config = dict(
    model='multi-label image tagger',
    dataset='aerial photos of the United States (SatlasPretrain)',
    train_examples=203450,
    image_size=24,
    crop_scale_min=0.5,
    horizontal_flip=True,
    translate=0.12,
    arch='vit',
    norm='layernorm',
    norm_position='post',
    activation='gelu',
    mlp_ratio=3,
    head_dim=32,
    fused_qkv=True,
    bias='all',
    qk_norm=True,
    parallel_block=False,
    inner_norm=False,
    moe='soft',
    num_experts=16,
    moe_every=2,
    expert_mlp_ratio=2,
    slots_per_expert=2,
    shared_expert=False,
    patch_size=[4, 4],
    conv_stem=False,
    layers=6,
    width=192,
    positions='learned',
    pooling='mean',
    num_labels=7,
    residual_init='scaled_by_depth',
    optimizer='soap',
    beta2=0.95,
    lr=0.0028,
    beta1=0.95,
    shampoo_beta=0.95,
    eps=1e-08,
    precondition_frequency=25,
    max_precond_dim=1024,
    one_sided=True,
    adamw_lr_other_params=0.0015,
    grad_clip=1.0,
    l1_shrink=0.003,
    steps=14900,
    batch_size=512,
    epochs=37.5,
    lr_schedule='wsd',
    decay_fraction=0.3,
    final_lr_fraction=0.05,
    warmup_steps=440,
    weight_decay=0.05,
    adamw_weight_decay_other_params=0.05,
)
Rows from expert 2 of block 3, named by matrix and row number. Rows with one number belong to one neuron. Each number is 128 + 24 x the weight over its row's rms, rounded and kept within 0 to 255. All counts start at 0. Numbers have three digits each. After the name is the row's rms in percent of the matrix's.
# up: expert up (model.blocks.3.mlp.up, 16x384x192), inputs 0-191
# down: expert down (model.blocks.3.mlp.down, 16x192x384, transposed), outputs 0-191
up.27 103:143131126070128130134128166129099118131127138151146134127165118119106114124153134110134164162144150087163148143162132112138117202119122145149122148122127100140136083095143160135129121156117184085119107129118098130099151175093138125103150136114178128139138133142134104154148124127109112104150128124128125129140132145159125144117112123140130116104114155145093128151142148093105116138091133146122131122135137149121118072167138134073121169122211122101134147132136128113141146113130137112130084142131147132193125101051121169113157145085149133138150094122105074115140175156082128142
down.27 093:103107114089123111166112068101134157142117156139114093160087159155128138140145147151109123116069134132121134137102089141110142112138126140154093121092112149109115123177121127174125146150100109144150163119100180162139138127158130159135098136159154099125166128161101117151133102134133123148149141120110075134138109144107123106143155141090109134148152157171159111095126111109138112121149130152102144116116139164134103191145117127129109121089088128205156155095173109163117122119149143155139156144133114139120127141124159150097142112145073139136085099151160150103139129130128159106
up.28 104:125110143139108139120142111143122090168086150148128158127106120142142118180126149107189156111110156127158132106088129129123108189124124124124103097117141123155112120150160088126126075107176114172133108123103161147142111127140114112139134109095155165117174147121134130096153099143068127106140086087133116141101134145134116122123150100128131124129107100138082129137126129136108139131132192128129103139129132127139117030097153099111132162131076165116101127137131130128147113152132128120126097146123107173133131166126149088125164098119112119130118119146137104120133064099167145111
down.28 103:101156109108138144122121090124094107178132139076174123132137076120098134105105116121139067173137130090114151115108085109108111129112150166110143115104120178081103144107145093110127152136164133130133100129160136139111119116124145108164145151142131115078128121150093134126134117167187145108132153166122108145118182075148144122137138112157125127144124131157124122134109112066133141139166114160098124142131083125157146136146124113136113138142160083177113139123117159161104155154089125088087136138131130139114127120090160143111101104145138091123190144122144126130149138137138140120
up.29 097:127146160101158136114138169126158116128126137135131179132160131102101140174128119092101130132139058110156129136144114121115126147120160118140131122079107129119126123159174113129138122119130112194119105132131118123137105142130123103130113133130068111164182147124098133132132163112121108120095118184137142114127142130123134117095090129108136155145106119113095126127044120175149116140137143111149115099123095161150139171122115139122097096143147123074121128151137129126167179087121125155154146130070114134168151137123101094111126162144134133130181123154095103108132076116111162118
down.29 101:137194142163134105129134134135213111114124178129126139110113150159133137088096161127141065096172126113113133117124120099161164139125109136107145125132153112131096127136136127090120101123128107080135143118128135110105140076116101066111140135168121151147087165107129092110134100114133143131147110144161127116157117124127110126131137100117140135138131119136124127128163136122091049129124143135140138092122064130127127134109139128159162144110160146135114122148135128117156141128099126126104135101100153141125171131126095134125145184153172160123144104154132132114122210154123144100
up.30 088:104156129127137111119139143139110171102133150146130150126131141130085128091176108150122111137135115120145136115070136138126087149107109114111108138100094117132157131143133069111130167125128119187104127135128140124201186125136130147141188121142155108158171108071120130128148077136110129108137124082149123105158156122157135117117138160178164119139137145138130128117100114111117166123140132114128129118121127134092101109118086113107147133159127162130109103116143137125119176103151090143138114134163129125182086065117124100148134077101142128121131166098132091138104106109127173130
down.30 097:155088138109090126119145136119143139134108100112111124099127159122108090132132166132130128126105121067133072194148176131127153127166132135105111136141124125123142080141143179097149124114142124130135078124158153137122098134101125123117126145111104121107125112162176087118116142148144132154125128156122101142127127121154124101128164122098111117115162122123128148103128142176148123129104117144145137107152129175117159128120159148136145083127092124120117158136130120126097125124107084133139120078126158088070124149147169086130135116130012133151138122099131169120126115087134140142
up.31 096:134165183109114115087146099184147148173122133139132106129112149129110110158121133136152132109128101103099100103123101120117097134121126181114108131143118112139121152157146135123175147130106138116119140124073085128138155158130148124126126124090145162154156132127163091124106111131090089135114127108154094113094119142138137143127154100121151122113134108117147150108179131126136151139117123129180125142130141117197138175088128112134130164138162133139131148181139062141129078110133109127173131106118143093098166117128088115147124114120145114123165138107130130051106121071108137134
down.31 092:112120137172142101125132166110108129160145148134131111148113129124182120170103136110085136119102069061151120179169100143136128177111102111050126108147069125146137141126131076141085164130131142127162103110117144104127155177130120116096135150123136148154147112127163107113145204146143136133093101146105126096110131122131131137127138141131148137112127112130121070136071128135137101155132152128086148103110121122115108168149128155096107143133128127123103140122148118097118145120108095148144122088104069126126138135125143155129132132146093185117123127114118138102138135135146122145
up.32 103:139151158134116171122141128132138097173128129119152144120160180140141132101115131160089139114135191087141136160118141091132125180130098137143119131126110155138135122110136114119140115133136139101100127140130106157144062142175115105126109127172156128110149148091122109129093045115132111115116146133123124098121143126124160075133166129146080166114141108088158141135157135129117129135146151130077127112119100113107138149147104096122121135151156135085124110103138159159130140142118117119068132131172128146124106114102099152098159127074145069111164138107136148116128140166172122151
down.32 102:121172149168120152138148129096077158125157126099140139078156109145114145136126143085151111141155145128120111148152161103128100062131100144094140092127124128157142161179127132139113110127164117153123140106176123155102131123099143121128141192161119176132149135136146114141108110110116125128161067110126134157127140122132128121127159133148136134114074117141109136090112118085154152079082168131108128148099172103142096128120119124142132191130126135140123140090122118148155151124131144125136150152134116150145144182130092177127100127105157115151165149122151096157144158129099129095
up.33 090:126176094099100164128151081109117133127094135137096171130091101134143109103121097191144109129134133133129103135095116129124118190126115181066100102127121109127124145128107131091133118084165126121134157137136127095177088156143149175130131193144127121107167104102152125158135124110095109132135128139110117098136123110134129140123170146150130128121148131114156164154131128124178167084113131104151113094143123156149101128143141120135128136141127139139117125088125136078110165147135132118078137140146132097148054106155134111149160129154151111149126133124146079158105109103144118134
down.33 099:164129121128149114086117096132126143141154084166138125114119160168097128115136144098123136141154208128124102206131110137119121125107097086154101154144118092113114052145145156119131100128151171131083136138129138181113125140138163099092127111111118141134112117158122114142134135097088165146126144110104127173090146173102134098127125141112117159149117141121165145140137160143118115128138131159125101109134123157128143126155138128106135131132153148119081137125147131160148144129112161082063140110116121109096162124111104164137139136126080136158162130110134126177104129121125125086
up.34 096:132148129134132131146120136145151141122142152124190133175109184141129114113137113137113137142120111119159158139063132135119087117136123114124125145103092195143131115145113120127135054093118128150124129144122134148132105116102159099119131109110125150136193132135149165131103152127095136101133146167136112110129107131112167136141124082127130161159121126123151119074145141198165107124194123142136125175104138103106117157158115104132147104112191088134131119150124114169165136130127166153123148115151131136135100093120142113113141133128122149115126110130123129078114095104129185168
down.34 088:164166131136137111106150096110111161148100127110126176119138194152129138105124106131094134109112118123118129076129120111163151159144123107060140150160124150128079140141142102133158225108106128123132127111191126153119081083132127158125133114123114145153103096148110107136164124128130151060155125136156154108111161105101100122103131128151115110105157107110119144108148122136046142147122138093111123127156134128167133129134109117150099165129125130117121151134108129110111135119110165129108125122137168159079131113124145139135121122127134116102155076125162140129120150148132115107
up.35 097:165156141152087088145132136122126129156149166163150152132149176116163129125141103123135126104136095108145127143125105110124115155140150130077190130080088129125165134165126111135090044130110136109113132133109135128159083128103137091127151127127098120184137146138134162128121156155111113104128128152121131140117125122143143119124154067141191132156137102100116142128127154146148127116188129142115107121124105111111144171134127102101104134101116120184147110128078130139148128142085128152100127113164159149119119124142146105148125141091137147094109070144119125174121139123120165156
down.35 098:106148157161155128071125139142125135136127074117132108154136246166117125109133119109089104100109142083127135147135125115127138127125125143077157102153146120107083121135155112153115196122114082100126125133117130176104075070165138125151108187171107133137093103126128140150158114113128150108145125136141113094088151120137082128135125133109149144138123130125134121129148144081118152101117131124136127125160135166152121120114116149133124119114127114127120104112120147147123153120102158161106119123129144129105131131149135134114125156141133143117168103128101108127139189196132122133
up.36 095:116130146095131087158118137140114138130169107145136115131111124068164131131138124120137143103116115101138159108172115147159137123120145071157135123092140113158079124191107101155149166163138113115123104107162125127093105133098101112116121071113118159090135152127149084128146137140137137127100130187125127142131123126136113160105119142074075115079143107122126134134089125099178115177106109121134152170104162116136153149138185134102115151121105123135134156114135133171137120105125124161124094130128145097130113127129103131113170142119120128103195119119134101089090103148152122151
down.36 093:121159118138125096100157120153157116110151181076143156110131128108123147127122132170150125119142134126129079128127117121119127093131086112150174132134131122107139138094125167123129108137114126099183147137160139087128147119101106126121124148132124165143106155174082117104082131131121129104111151170097155094149078117110170113111133127167157174162091124126128159099163121133133129100147154101138139147123143127163123134102119179145108131132143140155131182107107132126154121111131161112085128087137142179146117163121112135133112118167146185139151123102164095120174153154094118091
up.37 095:152148180103124095121128130131151139135150156156147158131113114145122103154131077124124131092113112127144164125083091114142097123148156133092151102103110108165132130170134087131118078083137104129128143119119122133157063142104144107122155079116084137142113131106124135139134155142099095141109123161120128101128132118132125127137177066073154184129145113143119142116120108150215110118202137127114098127116171131129115149150135110128119134115124128126119154128118154177155120135084122153149142148114140130114130088152148115134158119140128132134095105130129078133134138139150155173
down.37 088:124135144149127103093141120123118115141117120126169124132147231128090162127108132125134102142145141129111150105137133107151154155130077127073124114140122124103072134186153127141131160119113097112112131129153132166110094096111155078156129191178116141137089132144067124153136101123148145117109159133090116092123136129130109135119124126122114161098156132108132157111157119124111147115134129127142120131157127166170100133095107100136105091117162121151143155080146142129084131133121125137095127107126182112131135096139136109128131167144129116148114114112130121089119201155107126120
up.38 091:142142133110118128133126129148138165111116092090120115151101109141150129130140112136112127130108092146130104138126118137149082070134106093075118149072134110084173103130108093131124079104078159139135140129124133100130122141143140148150122167120120126114118141160126152155117094112121086142111135124119103116168120155136111132122115130132134097133111140167137110145222125133205088110177151146100124166154095105161096114106115160094189110120126092158126138118111164118112131130120147147176098179105122124135127152137132127129134131134103108137134127114109132091130153165123099150
down.38 105:154127126149089139140151139133149118167111150166135125126155135183124128146125133110199147130121122193155125095110117108155118131146106142155103130136143163130125078171122146099149124131146081130156111133153095135125106119104114117119121166108217137100111147145171133121135110125127139130101107095141150154126108166123118091081101117101139139119123085128150151080105147131129170134127081174152127128119157079146125109088130156111127172135127134075089112101128099130140154135142149173142131120115105117084126164133109151126149149134106124133144130131131131139133169081116155145
up.39 089:104095130192112113130128135125142099127153114134142100134120123117150179134120108150123127107107099122138177120131109143084128154137154121121079135172121125121132136097108126135135159115080123090090127145119128124138177116113110124133181073110100145063141123109108121111118078126124160120145117139153143103082114129136125130144078141129160132127109138131146108128147126106140112116095163158131109190124130137058135085157152149131133143124148099121104110168168102136146103125112150107158160135111092111157115109123073136134135127116112123142178168111149101125112078186122127127
down.39 118:128113131110108135179068077110101142088101136140107203127078188170113105119097091120152103141081134129119132121119121126127154126140131145115129141124113159128152112132106115158170149130129083148175139122116125113139126083096126188121069113162157019102139178129102130133149129134121134118128135157135124136149139143116120118133091180103125125148153130080119122112122100139145094127134124110114119107102106117195116129091131130094134123130128125159144148117138147122113143102143151135121125144082107130152129106147138129126133129119109134131114118134141123158134135142156106128
up.40 102:122112123145114119132126175144125104097157142143108143140101153135193123117092135154107160112148202140200098075140106132080121147096114074077119163145167128138120108122130152128127117095129066147125131125124141124129091138166119124171145183094152129073093129122121147141118119146124120125129138163116147112132141153108123133127159120114162112180134117142144119124167133097133113155138157114121108061109099106142133141117122126078122101080111146150123114117100129140131149112129134139139121112137131119159130144123113096077125136146105107087113141111142108158170146134107136127
down.40 081:170127154124171127156134098123090158103121159083127140133115130089171104129119137095167093124128098125169115145142110084115093184123142118113110104158161113129116137101113137119159154171147104165141101123140130117102192117112102150144099117155140185120151122156144114125134136096116126124153145146138101159120129132100118129117155124119120084139119109174093123134167116115118134091124135150151109124138124102150135104133136129164143129119076099129101131117143135101086095120146119176131112180093135120114118101129153141092129089137197143080125125148129115118146092176110122171
up.41 103:122143114104171134146124129134145109111129087178150123119149119101124140116133138117112142130129120137136139122140192125124149110125128139146024108096138149122116117151124087139112091138113182140099146094118140067130133129135143114144122154104088124089108115138060122126131186124131127114133119164156124125126142156128127125125091157146147131114137146143107106134207135110107135116133093134167143127102188126106129131135117143106121052111137150097154111124166113128129107102151128106155094158151133126152169158127171088133142121103152128128162139139137115120130138141077131120
down.41 101:142111128123071117103107115132089129139059087116101134133164124115130115129076147135075136189130126188151127116158098143125162159129125084139126068152167157115104130133153143128142124134119154114161134152129125122115124125153145119130106133151104076144148106113128155128122117148148138113191108087103130174129119143133115138136117127148105126129134134145173138100127101125100098087141136137095104139178068150100170132124134111098114152126155132148182166129135131150124117130146103143118119170129173158123158113147146111121121129125126086152108111152175104110150099114124147142
up.42 097:124134120110139109153156141137097105130100128123115129083159114103135115162113165110072103163133107131122158122133145116141112120091130104140165116097111124102051136131145116147164153167132130105151108117173099139094091133114116130123097137128107144117126145111114111151130104115141159119125154143099129108109156120126077128093114116104094156112141146110126180147083155097111113133104111144103146181102151150120147125166139161134150142151092135093140163132171145132116148131128116156097130107103115115121114152127116085113146181090134182149144099105162112079113184125177117153
down.42 095:132114095095147109093165163138139128115137129089082129099136114146129152081088103155126095135125154157146137101124139131111143102118070129136135123107130124122131148110097131157098095151141108076181162192150143126088157078101105114128120144139138142170151186157087118120111109169150150096115135149148176143121099123108163157117136111168108137128124142113120155114180120135136110108106130080090106144123144152147141086100135143150083136133084117153127144135127140112119129104127191108124126129152112145123138156169127136166120131137155150149163121116138121107132164127123120096
up.43 092:140130116200092124130114125097142095139149111155107123101120131148151170123127101135081127131134106097159159103124111158072117163151115128147131106189116095116127127117085147119118174112085144049096139132136139122097175146128140115129123114124155138070201146104142125142117140138140141110172095111147128128109130086125158114118075140124124153160140104130152126130113107136125136109120153146080119201147134130130128111158140155096117125131146129111108119132135119132142137119118162133089132132137118122163141106123104139080142132128096118153161136175128079121110103153115114124
down.43 100:110107123100132127149089080113134128071128113121120194131090171133112105159110124154142111147126132127102141115117129124117151126172138153107107114077119156145122105134096131177170120127128079177211153137115076107184136111117131155113122090142169085098128155120116174134155128127122170133158150150114112133151131135144148114131087171115151115150129111081127147118092122125162097130130122078146150107057115121167104131109115119102108125137116113142132120103134123138112133097126133141143127144106117131166120128130171116123133130128105116135123143158093159164131128130162120128
up.44 082:132117115100133127138145154108109118084099127144131128124143136136133122137163123113119123197166129131173132119163153094161113200120105101143111135112138126117118106099114156115137143161121112122115096117134129151090108157061146126100149113117196107117058143147123137125134134125127136126142082103173110141153148153156149124142147130142127123121112109128087107166129119156154159121080119139075123127145133159141154087155137117117122106103153122101133134133154111125149180119131127125125125153120133146126100111067091142093168129086152059106139103121118087120120143122090149115
down.44 084:079113090091117129150143133128148149122139137132104133171128148123134116123136128139117131089118137173109128150124069149173137093181138142115091115132126139132120123143123101153099138119123150132140155126105157187132153137192109149116092134120183057141186125134112096148128116159144153144142133152110133120093123088120106104101128146090139136136148186150114101130137127141164084112154137103148151126110154128126122185101106126116101108080077129140143172120145091140101123101114141131150114113150151147096143126130149139101137153129094154155088085125129168107129141139134134143
up.45 103:105142108127115134170139118092123079142165119160117124141115108131143124122121138122088189136135135151151130176126132121123171104152117128150128101141096116096104126137115084128184152116146084154142100134155129138092134117114104110132124077142126116174123151157145111110127127135114106106127121137136112162124140129125114205082103096097069164123119138115121177127134065147177081141145075134124134132084130122105137096135117136133123143147160131132118143128147070141129156080157127167133108141131134128136123099147111123127094166153131123174142139153115070153131149107148135135
down.45 099:143130140109116128133113134145153099095121093137140066133118106076162117138146098125129096188131091144153159145137164132133091144097135141146066159161167143133129188093136148100159126106123088151130134155142112147167068147132129131128144121111131122144131127152130103117129103125174133113178136132143110106118167125106127087089090151120168136135101116151111080128142136097132140148099113130127119129146134113163184102134109111188096198105119127132107131155113136139143122139115125130146176136142123120135103124173135162110154106132135137107160142141079136134121117167131132142
up.46 108:127123136093132122123115149085126096133087109141108139132103040088180112126143113139127133112154132102149115142109145132131139135128104161141153121089129121122122145187140135154100116140163135192123142139103127102141133134102125087141145166118065128112141115101167126122107148146087136127138136142145136100142138099123146115126147104140186132110125143111151143126132100138166141112113118137107114101122141103105129111141118131152145119133098168177150151129085125132086148187110141129109168139121145099119142097134127121174190144119113110209110138070127124152101110154142119124
down.46 101:143105136124096150130094135148138100140144122128111106101142147115136117191121126129110147120154195130147132149138104124130108083104120088138100113138107122151123040128171173095149049092130123106123172095150124156145133101147146072143123151142121098149122144100121138128113108172151126133132106116103150134136112147134169139117124163156150118150118131124163122150153159119075168187128096136141117185124103149089151149100109126129079154131128149161097151133135112130152131096120112115114142079121168136101125110127121152134111124116117122128138130112178125119120124128120135103
up.47 095:117096074114115119141151105128119115159140124152084115107149131155126122089137131146134145154141147163130127127136089135176191145158130139145098147191114109158129134092164104079144135131105106105130167159142116142143050153158128069092130105157107112096096128142129122115100100125106104120086154114168125130153124138126165188142126129099115119102140095122136128140159067126103129130103146101129119097130126099114116181122139138131120130149130128138128107134118149146128094189142100129133176138137111127101143131135118144170108100128120125179140114085132124111133092103129122118
down.47 081:112063146139177160158130164133122116137160156124139119158124148162168091152084148126140109096128135156122128113128148135128119136149159082136106094122134088146135140151134078112147134121112146140108131147133093104151181121118161125101136120113132121140127105130122093145123125116128103093137101148148161119131138137148113090100154113161098099100122130144185139126174135114162114137161092170144065112127115125105086130137125046121152162094123141112121062150144121104106132142129130115105112148161120148132169145156126170127119139121151124098115165132127145128154122186102114118
up.48 093:121135141134132090130125137147129086130104176106155105131102170170123145131126128146159131139103117114136139168105113130128148172144145109122120088100147150156164134114127076154127091126101135146107135119129156099132121135117105103135122133116105122116176145141145135135120100141117136114132136103121147091128141105137128066135128124142183156163121138144143112103166130147143114134154134139117048154130155088099164083108131127111150102168115132145100123106121134160154128127110144117096135150112090110129128110090157087113121093128080198126129131126139064090140165193144170129
down.48 101:150109096133123141088133131121140075129089171125160158144148136122074139139099110106160125117138092105106109146131118128120156143120157117079131127128112158085115129139169154166120136112115128118110134115126085146159096122162171106156130105151114128128155144152128128127162127121136130099103126159167119117092166104129114174140127161143131170102146119111163161130113128200075200147125154097133090093125114114117164133113113144153151100157140100108134153132137116093150124141102109128100123125133140129114165107113160133150133159137147089127150135122163137094111146140203099128
up.49 103:132131066109133114167122134121148137128148092165133138119151091159159161072144125109148121118105108155165125060123135138116152148122136160071108172158124171130128113142095114117159123131148124136139139127151153147159161085126113171103143107120117139127129107127112144116131109133132149095144142133131151110132127133073126093149125145114102084157169123107126107108135142155152153132128138135110100130102195141130156172132128100131126139126152101175096120184179133130102130137152135105143140138169094106136138188157089111144159083145123132116138094099105115102159146133156133127
down.49 105:124117122101126129149128123136145129124144170152130116148100119120129120116064109126122099113103141105164070093149083125134141143081091116131137137105108113150117138132159075091117164117125125109150147106121125141126127096134132180106105134136180067110145155133130125123101160129148134164166153171159135119158125114133116140144090155120133126112147113144098116134142129134068118140075142143115109108116142115115156119097138138119121139109115126156150163136149128146129111066102146130105138115112094118123181133114099154130081135083177157148113155096184158160126135157156090089
up.50 106:137134136125110123128124164104094123137198091151137121134128154078157133122156127118092081131118095076125150122157127117140142124136133156127133137107116128139161111195108090148125133118143106137094124089127131109125104144117150091135117094107038118158157125129130088150125106171154122143140125209123142112135115123158132133172125107106151096112110110119129129145094116122159137160130140083157127134118119102113124152148130098121121148110105121141150130153110107109133158126119164138155115128135161124130111125143108128130170137136110136101143120129055127184079082079107130145
down.50 113:098175132164157136127125107126147130124136108084080114129173170157148110122118138101106075136135123167147086122141084096130124071143104126108154106151126129104088109130133131119135112118099095140157111127183130133139022099142112101128137170135178112120120127151111112161118156120137130154152113118096138102160127152139115104143079143109180128166123128130110089083167131071136130128130138129122137131140120184148112148097132130127124140134151124168135137106122128147128142113075126085115103097118146148120133158128102145144120137110146166106159131138107128128134135149108126119
up.51 102:125136139116136134127114116104113130108111106131084131138125167129197088107120113114075131182094151135138160106112132119155126089125133187087120140093143124134127126124148178124148141153138113119161162130133109121116134127108065081127134130136174129159142107108140128116114170138138120185145128158132123144111112098154116132169135126129102114117152142084110185118078141133133120099112150123181068117130159130113106111132125151127147135150097125132172125111128125116151115098101142122122143161121135153107119115128121120180117098124118141199199158157116122121131102100120157115
down.51 110:135120108109092139142155151076154117113110095139096139136168146147144129109132111114160111129089104182162138121123106090114114134144136123139127123147155102101099144094134120129130113122126160106129141122153143097131125138147131117106121095101128143105112117157197131064166119119122146142145124085133133174125132138132143087119098146151164108125176162087114111132075106123164128124164149106119136152085101113135129105117126100073112130139092141096073147133130113146134172098114155155140150134103139126095150091088161149105088169123134144120137134135132079146176155121103091105
up.52 107:175150138145167129140163147159129096122122130099106165165129138085093140141114147119163123144108097171110096086127125118154157141121102102123121078046127133134141139132182108129108141099128161100128126131132103112127147148155135117119119118151120091096122109153148128117143129104117122124125088170134124135130115167128124104129088138151179124119116118142127104111154066108171114145121100109206142123119125154080102164159170113141127151147085120125124149094141130145120136126121125119106131099141136123106166128102123181131147099109125128154095128137092083167123088155118142118
down.52 103:152139124089124142129124125125153089122116157158146115123173115118107093153116131137130141098134109037118180110112131099137133133146139132126112151118127142120109138119109159130110105122128115146114148127127134129156144123189129121162114151135098118138142127107144140110174115141165130137076103129192143157152133159122093155139122138134141136099149134094123187147113142122104136129109130148100146125127173124151144120181171126153123097113107126112119125116142175102129088143088117094144131155123158109133182162136126121166089146182168131093124086125170145122122088113189117160
up.53 113:136127111138142119120097113160088108130090114139133103179130108127110140105135111136115156068152124123121129127132137107067117078138126159144130136122122132136115125157092070112133152083102069117080097170125126133120176137065129122129145119112118128116177077122120126124129169186189105106126136089135098135082122118133111121105108130134161132143165129142142131120119157154137115128126125115095125156126134131169167125158114117106061137152127125102120151118114108130134119174128150129158121130133101115137133114149126134156163141130109113116098126102079147070117108085137094141
down.53 106:137100131116121117148123109107115117163134190148150166131096128174128131137128062113150081151113039127156180124122081144118112146101154100091105150128129140092134113139169133133134106132137127111146128120119135141139117095108120154131092195134144118127124141115145127104130098120099173157124115129131130113127112108130125121169137164168122123117139176131100122137114131135167154119151111095121115141107155126166116106102172143167161137151060127139156108110138119100115139102138146109099131125130141136161131143114141129130116130110144122113087137130068121111190127128159154074
up.54 108:114159159095121110164133099150138128111097138122121123115085061126136104131137145126116115150127131077139145117147132106154119164133123170101119128183140247082140135114140126142137120133104176123117102099149125103129093141144129173125115103107187133141115117137123129167136060132134107139090153150115133081133121107130153116147131146135115087131075148140123116146075134104127130152120139131141179123127102116116113174124121127128125113132099109169202121142150141162133121146120136118085134127129133138148164123118112146110131126089120121126124133105131159153121116134126103128
down.54 094:118113115096152123091108164131126126134125122143137150109142135128118123131131105107138112119133110144102130124139121104157129153085155108108082135108091122124119089077120125125114135175098087130124141146103155165081116116138104105131160168125074142126157132110123119101121080116100154154122128124152096135127136120116149130131120141127072135064115105104125178109128129116123167132138110128149093082117083162169134101128144104129130131114177141104144113148101111108132141095145176127132120173100130134147098140123062111080154113143063153111114135162074118151127129130190117126
up.55 098:118146154100121126140109137137121123137161174121135139160123110153126131128122164129140138125076174133165155127125134137093136160139091107122112128180116151108150108162145129111147125139151136125123160095201099113092109123110124141115096139126183140112130158106121144104111045110123152110122109115131128126116118145122123087171094137137145116164161155113135083094059128115138153119095132129102146167180127123125107150106104177126121153116090082089119149108138194133129122146119134124112083131129123124150161122107108133135137131124163136120132147133140122185065129121116128130
down.55 090:132138128119144129097115126123117129121100137147153113122150119125145129136133122132076127121159128116088160160154121130136137176080137127109145194169098114109125189082119101126130115162097077122148130157105118117122120170124112165148146144143114090158153121162119108118146074092069150144113111167145136109103140123113139171140168115118067100115060085142111118116162124110082145131111146111116115127127115169170150082135125128159131154110133129134127119165117143117128104142155129105094124130133108093140112150124127127094142129164131129114111130137115115135154189157163137162
up.56 093:127129153118113159133124079118136125124137177142122131145121090146142128089162126139115144085129205154183085065153094151092156138132112111125087122133104093083171137135132145140141117109084148129124159164128149122147127123124138124128140117109078133132143119127111115107098119084113117137130107125142147161140134177126139133125136120133103107133150116108126196137153107144120105120099148099151117189085158127131131130103134126143113084129060155085131107138168102123131119122120147153128107118154127138185161154158116125127087152114104115130131139138126139071096114118149136137
down.56 092:146121130116123123088127088128127076114180137102129163187124108103109121092127144148124066146109130152111090158131076111082179106135120125120090164132149099103129177161126147129123123163161136080140179136137137135118177146169115126112113133159099154169130124092127111114148125148109124129165126157127131130120129135081131139154122123114134125091130136114117144130155133086143143128130139156104125153138116080167126090159107163125116133138145098124117114150135146172115102114179137136133125180106091131137143127072124142167120111123151109126102084128134106107094121129131158172
up.57 107:144145142130108136132110102124129134116119147081131136129094190122171151155144108110093110149150099140153100125093125128099134123135135132124101139084121116152167101127065100123114122114119182166129133162111147145123112138099142170155121160104130148173112154123113102148090140143102122136126102178170116164131129136145104134115093115133143147122074121127123085121066121122147144149098128110074115190128136146103119079179168104133159107128193124078103141120137119135163176122111139137132109086116114131130129125107127142129135109149072125144123137136134107117134133114136114157
down.57 093:155150129044108158151114115105145126159166163161115093076102113108165139150158135093126117133156106135088108133107154150139132143132101132137155125127127129149129136090127089135131160137145133127131144131124109103173089124152114168149136110103127153119115093137094097125162098122153129105183111159156134145117121101067124124111128116122119136183120116138147144098142093074126153121134140195192119122149154133152149152113112157192122168110161113123137127185151138154111134120109131113134110120119135110108135104123169133136115101124141124120115106137102150128102134117125087101
up.58 092:121104095134124143122138125115101109117101177119132126130129132186139121151172128097122136120113194129140156151129145116141142143162128095109149134140137196119142123083154167132093133121131114124141144106146129127170107143114146182118087096098153137123094179130127155119139151136102138089151113153125131111131154082137092130135115121120191139148119142142143130114080116139137089098129100160070117108130176116126137149148143135061143143138096118115109141093134134131146155147129167102098104144140101139129098129111158132088176193113144155117138165134128122170138145132116123150
down.58 099:090120131119168132098138114152141114118131102092119134167144140129116178135137109127147120130135117109131123155125110154164149097100110135075134158185083150112130106108138108162105101137088099130141137130110108138117124181142098093136114122153134158134148066076126129055152068125122120135110094106178096096138127117127138161118145129140140120101106097106114157115132155129132136107113120127111108087152114111143135113122124153178119132119142131129121081147125135091140122138140142146097162139137096120086107122158123112164187097165194144143131135147091135120134110104178143137
up.59 114:151127148088135129148169113113121090103112159125159135174088120131161130116106135125165127128082109169130125158120121155127139159135091126145161101092135172150144159157113066185122152124085123139141121124098152127138155138122145062125129114152102133133155133129131111119116127118192131130131090093116082117128156121115135119132132137145186087111149133133133157115112104103127161140145153121138105136123177092120118101134155146103127140152093151102105113145138111137110162179138126078130096118102149145108128124140120127126139127118109132162098162156137093159136136213120151115
down.59 109:133110104109127123116098129096159089176138189083128124185127121121090132126115137133150124138150116103120125129127149142142139144124135087130155130121160170088097119122127151144115104104137125118088145112145130091110068096149124138179127166145126117131180154176121171165125097136145139130145143115124148148120155126145134153129158133138188172141159146107140141157093114097110177126150099143084112140118100158128140132111111157107171190127105119113176112115132143144146128142107133095102151121127145111126132108111130101100120159128124117045165161137134140108126140155138125136
up.60 110:110146111135139135129128127091125156123138127171145119096144117146137130187125113137101152101125083126154113167125112157096161115125104190119117147093121075102158096147121087167103104118138110110121114091139144144117113137125122130150134171122111104094152115151125133164100128139154086133143129160127100149083151141121158064116107135125122097100113117094111132096128109107149115140121144132126143127099121084106141153119120172134116097105096137133134135118089137139139116121130152165129114136140153119127169110125178156147103122135102094180187132120232152152118130131122120103
down.60 109:160091125146130131158148138105166099138142124147157147137163145136188110171141118139097164140099105150126161101134120124135136128124089104132112123135103121098118123137139127129128169130109086133131132106137111093154128132233120080163129074122069123150113130123114173106140103144132101107171118134124147127118151126135144142116127119128120072136133129145180119150126120097090130140098154119086126144141075137131194124091106114156077147132148120144151127090152119107122120143148112123112107119114155137133088123087123120136096126066118143133128099105125101142134105132151162141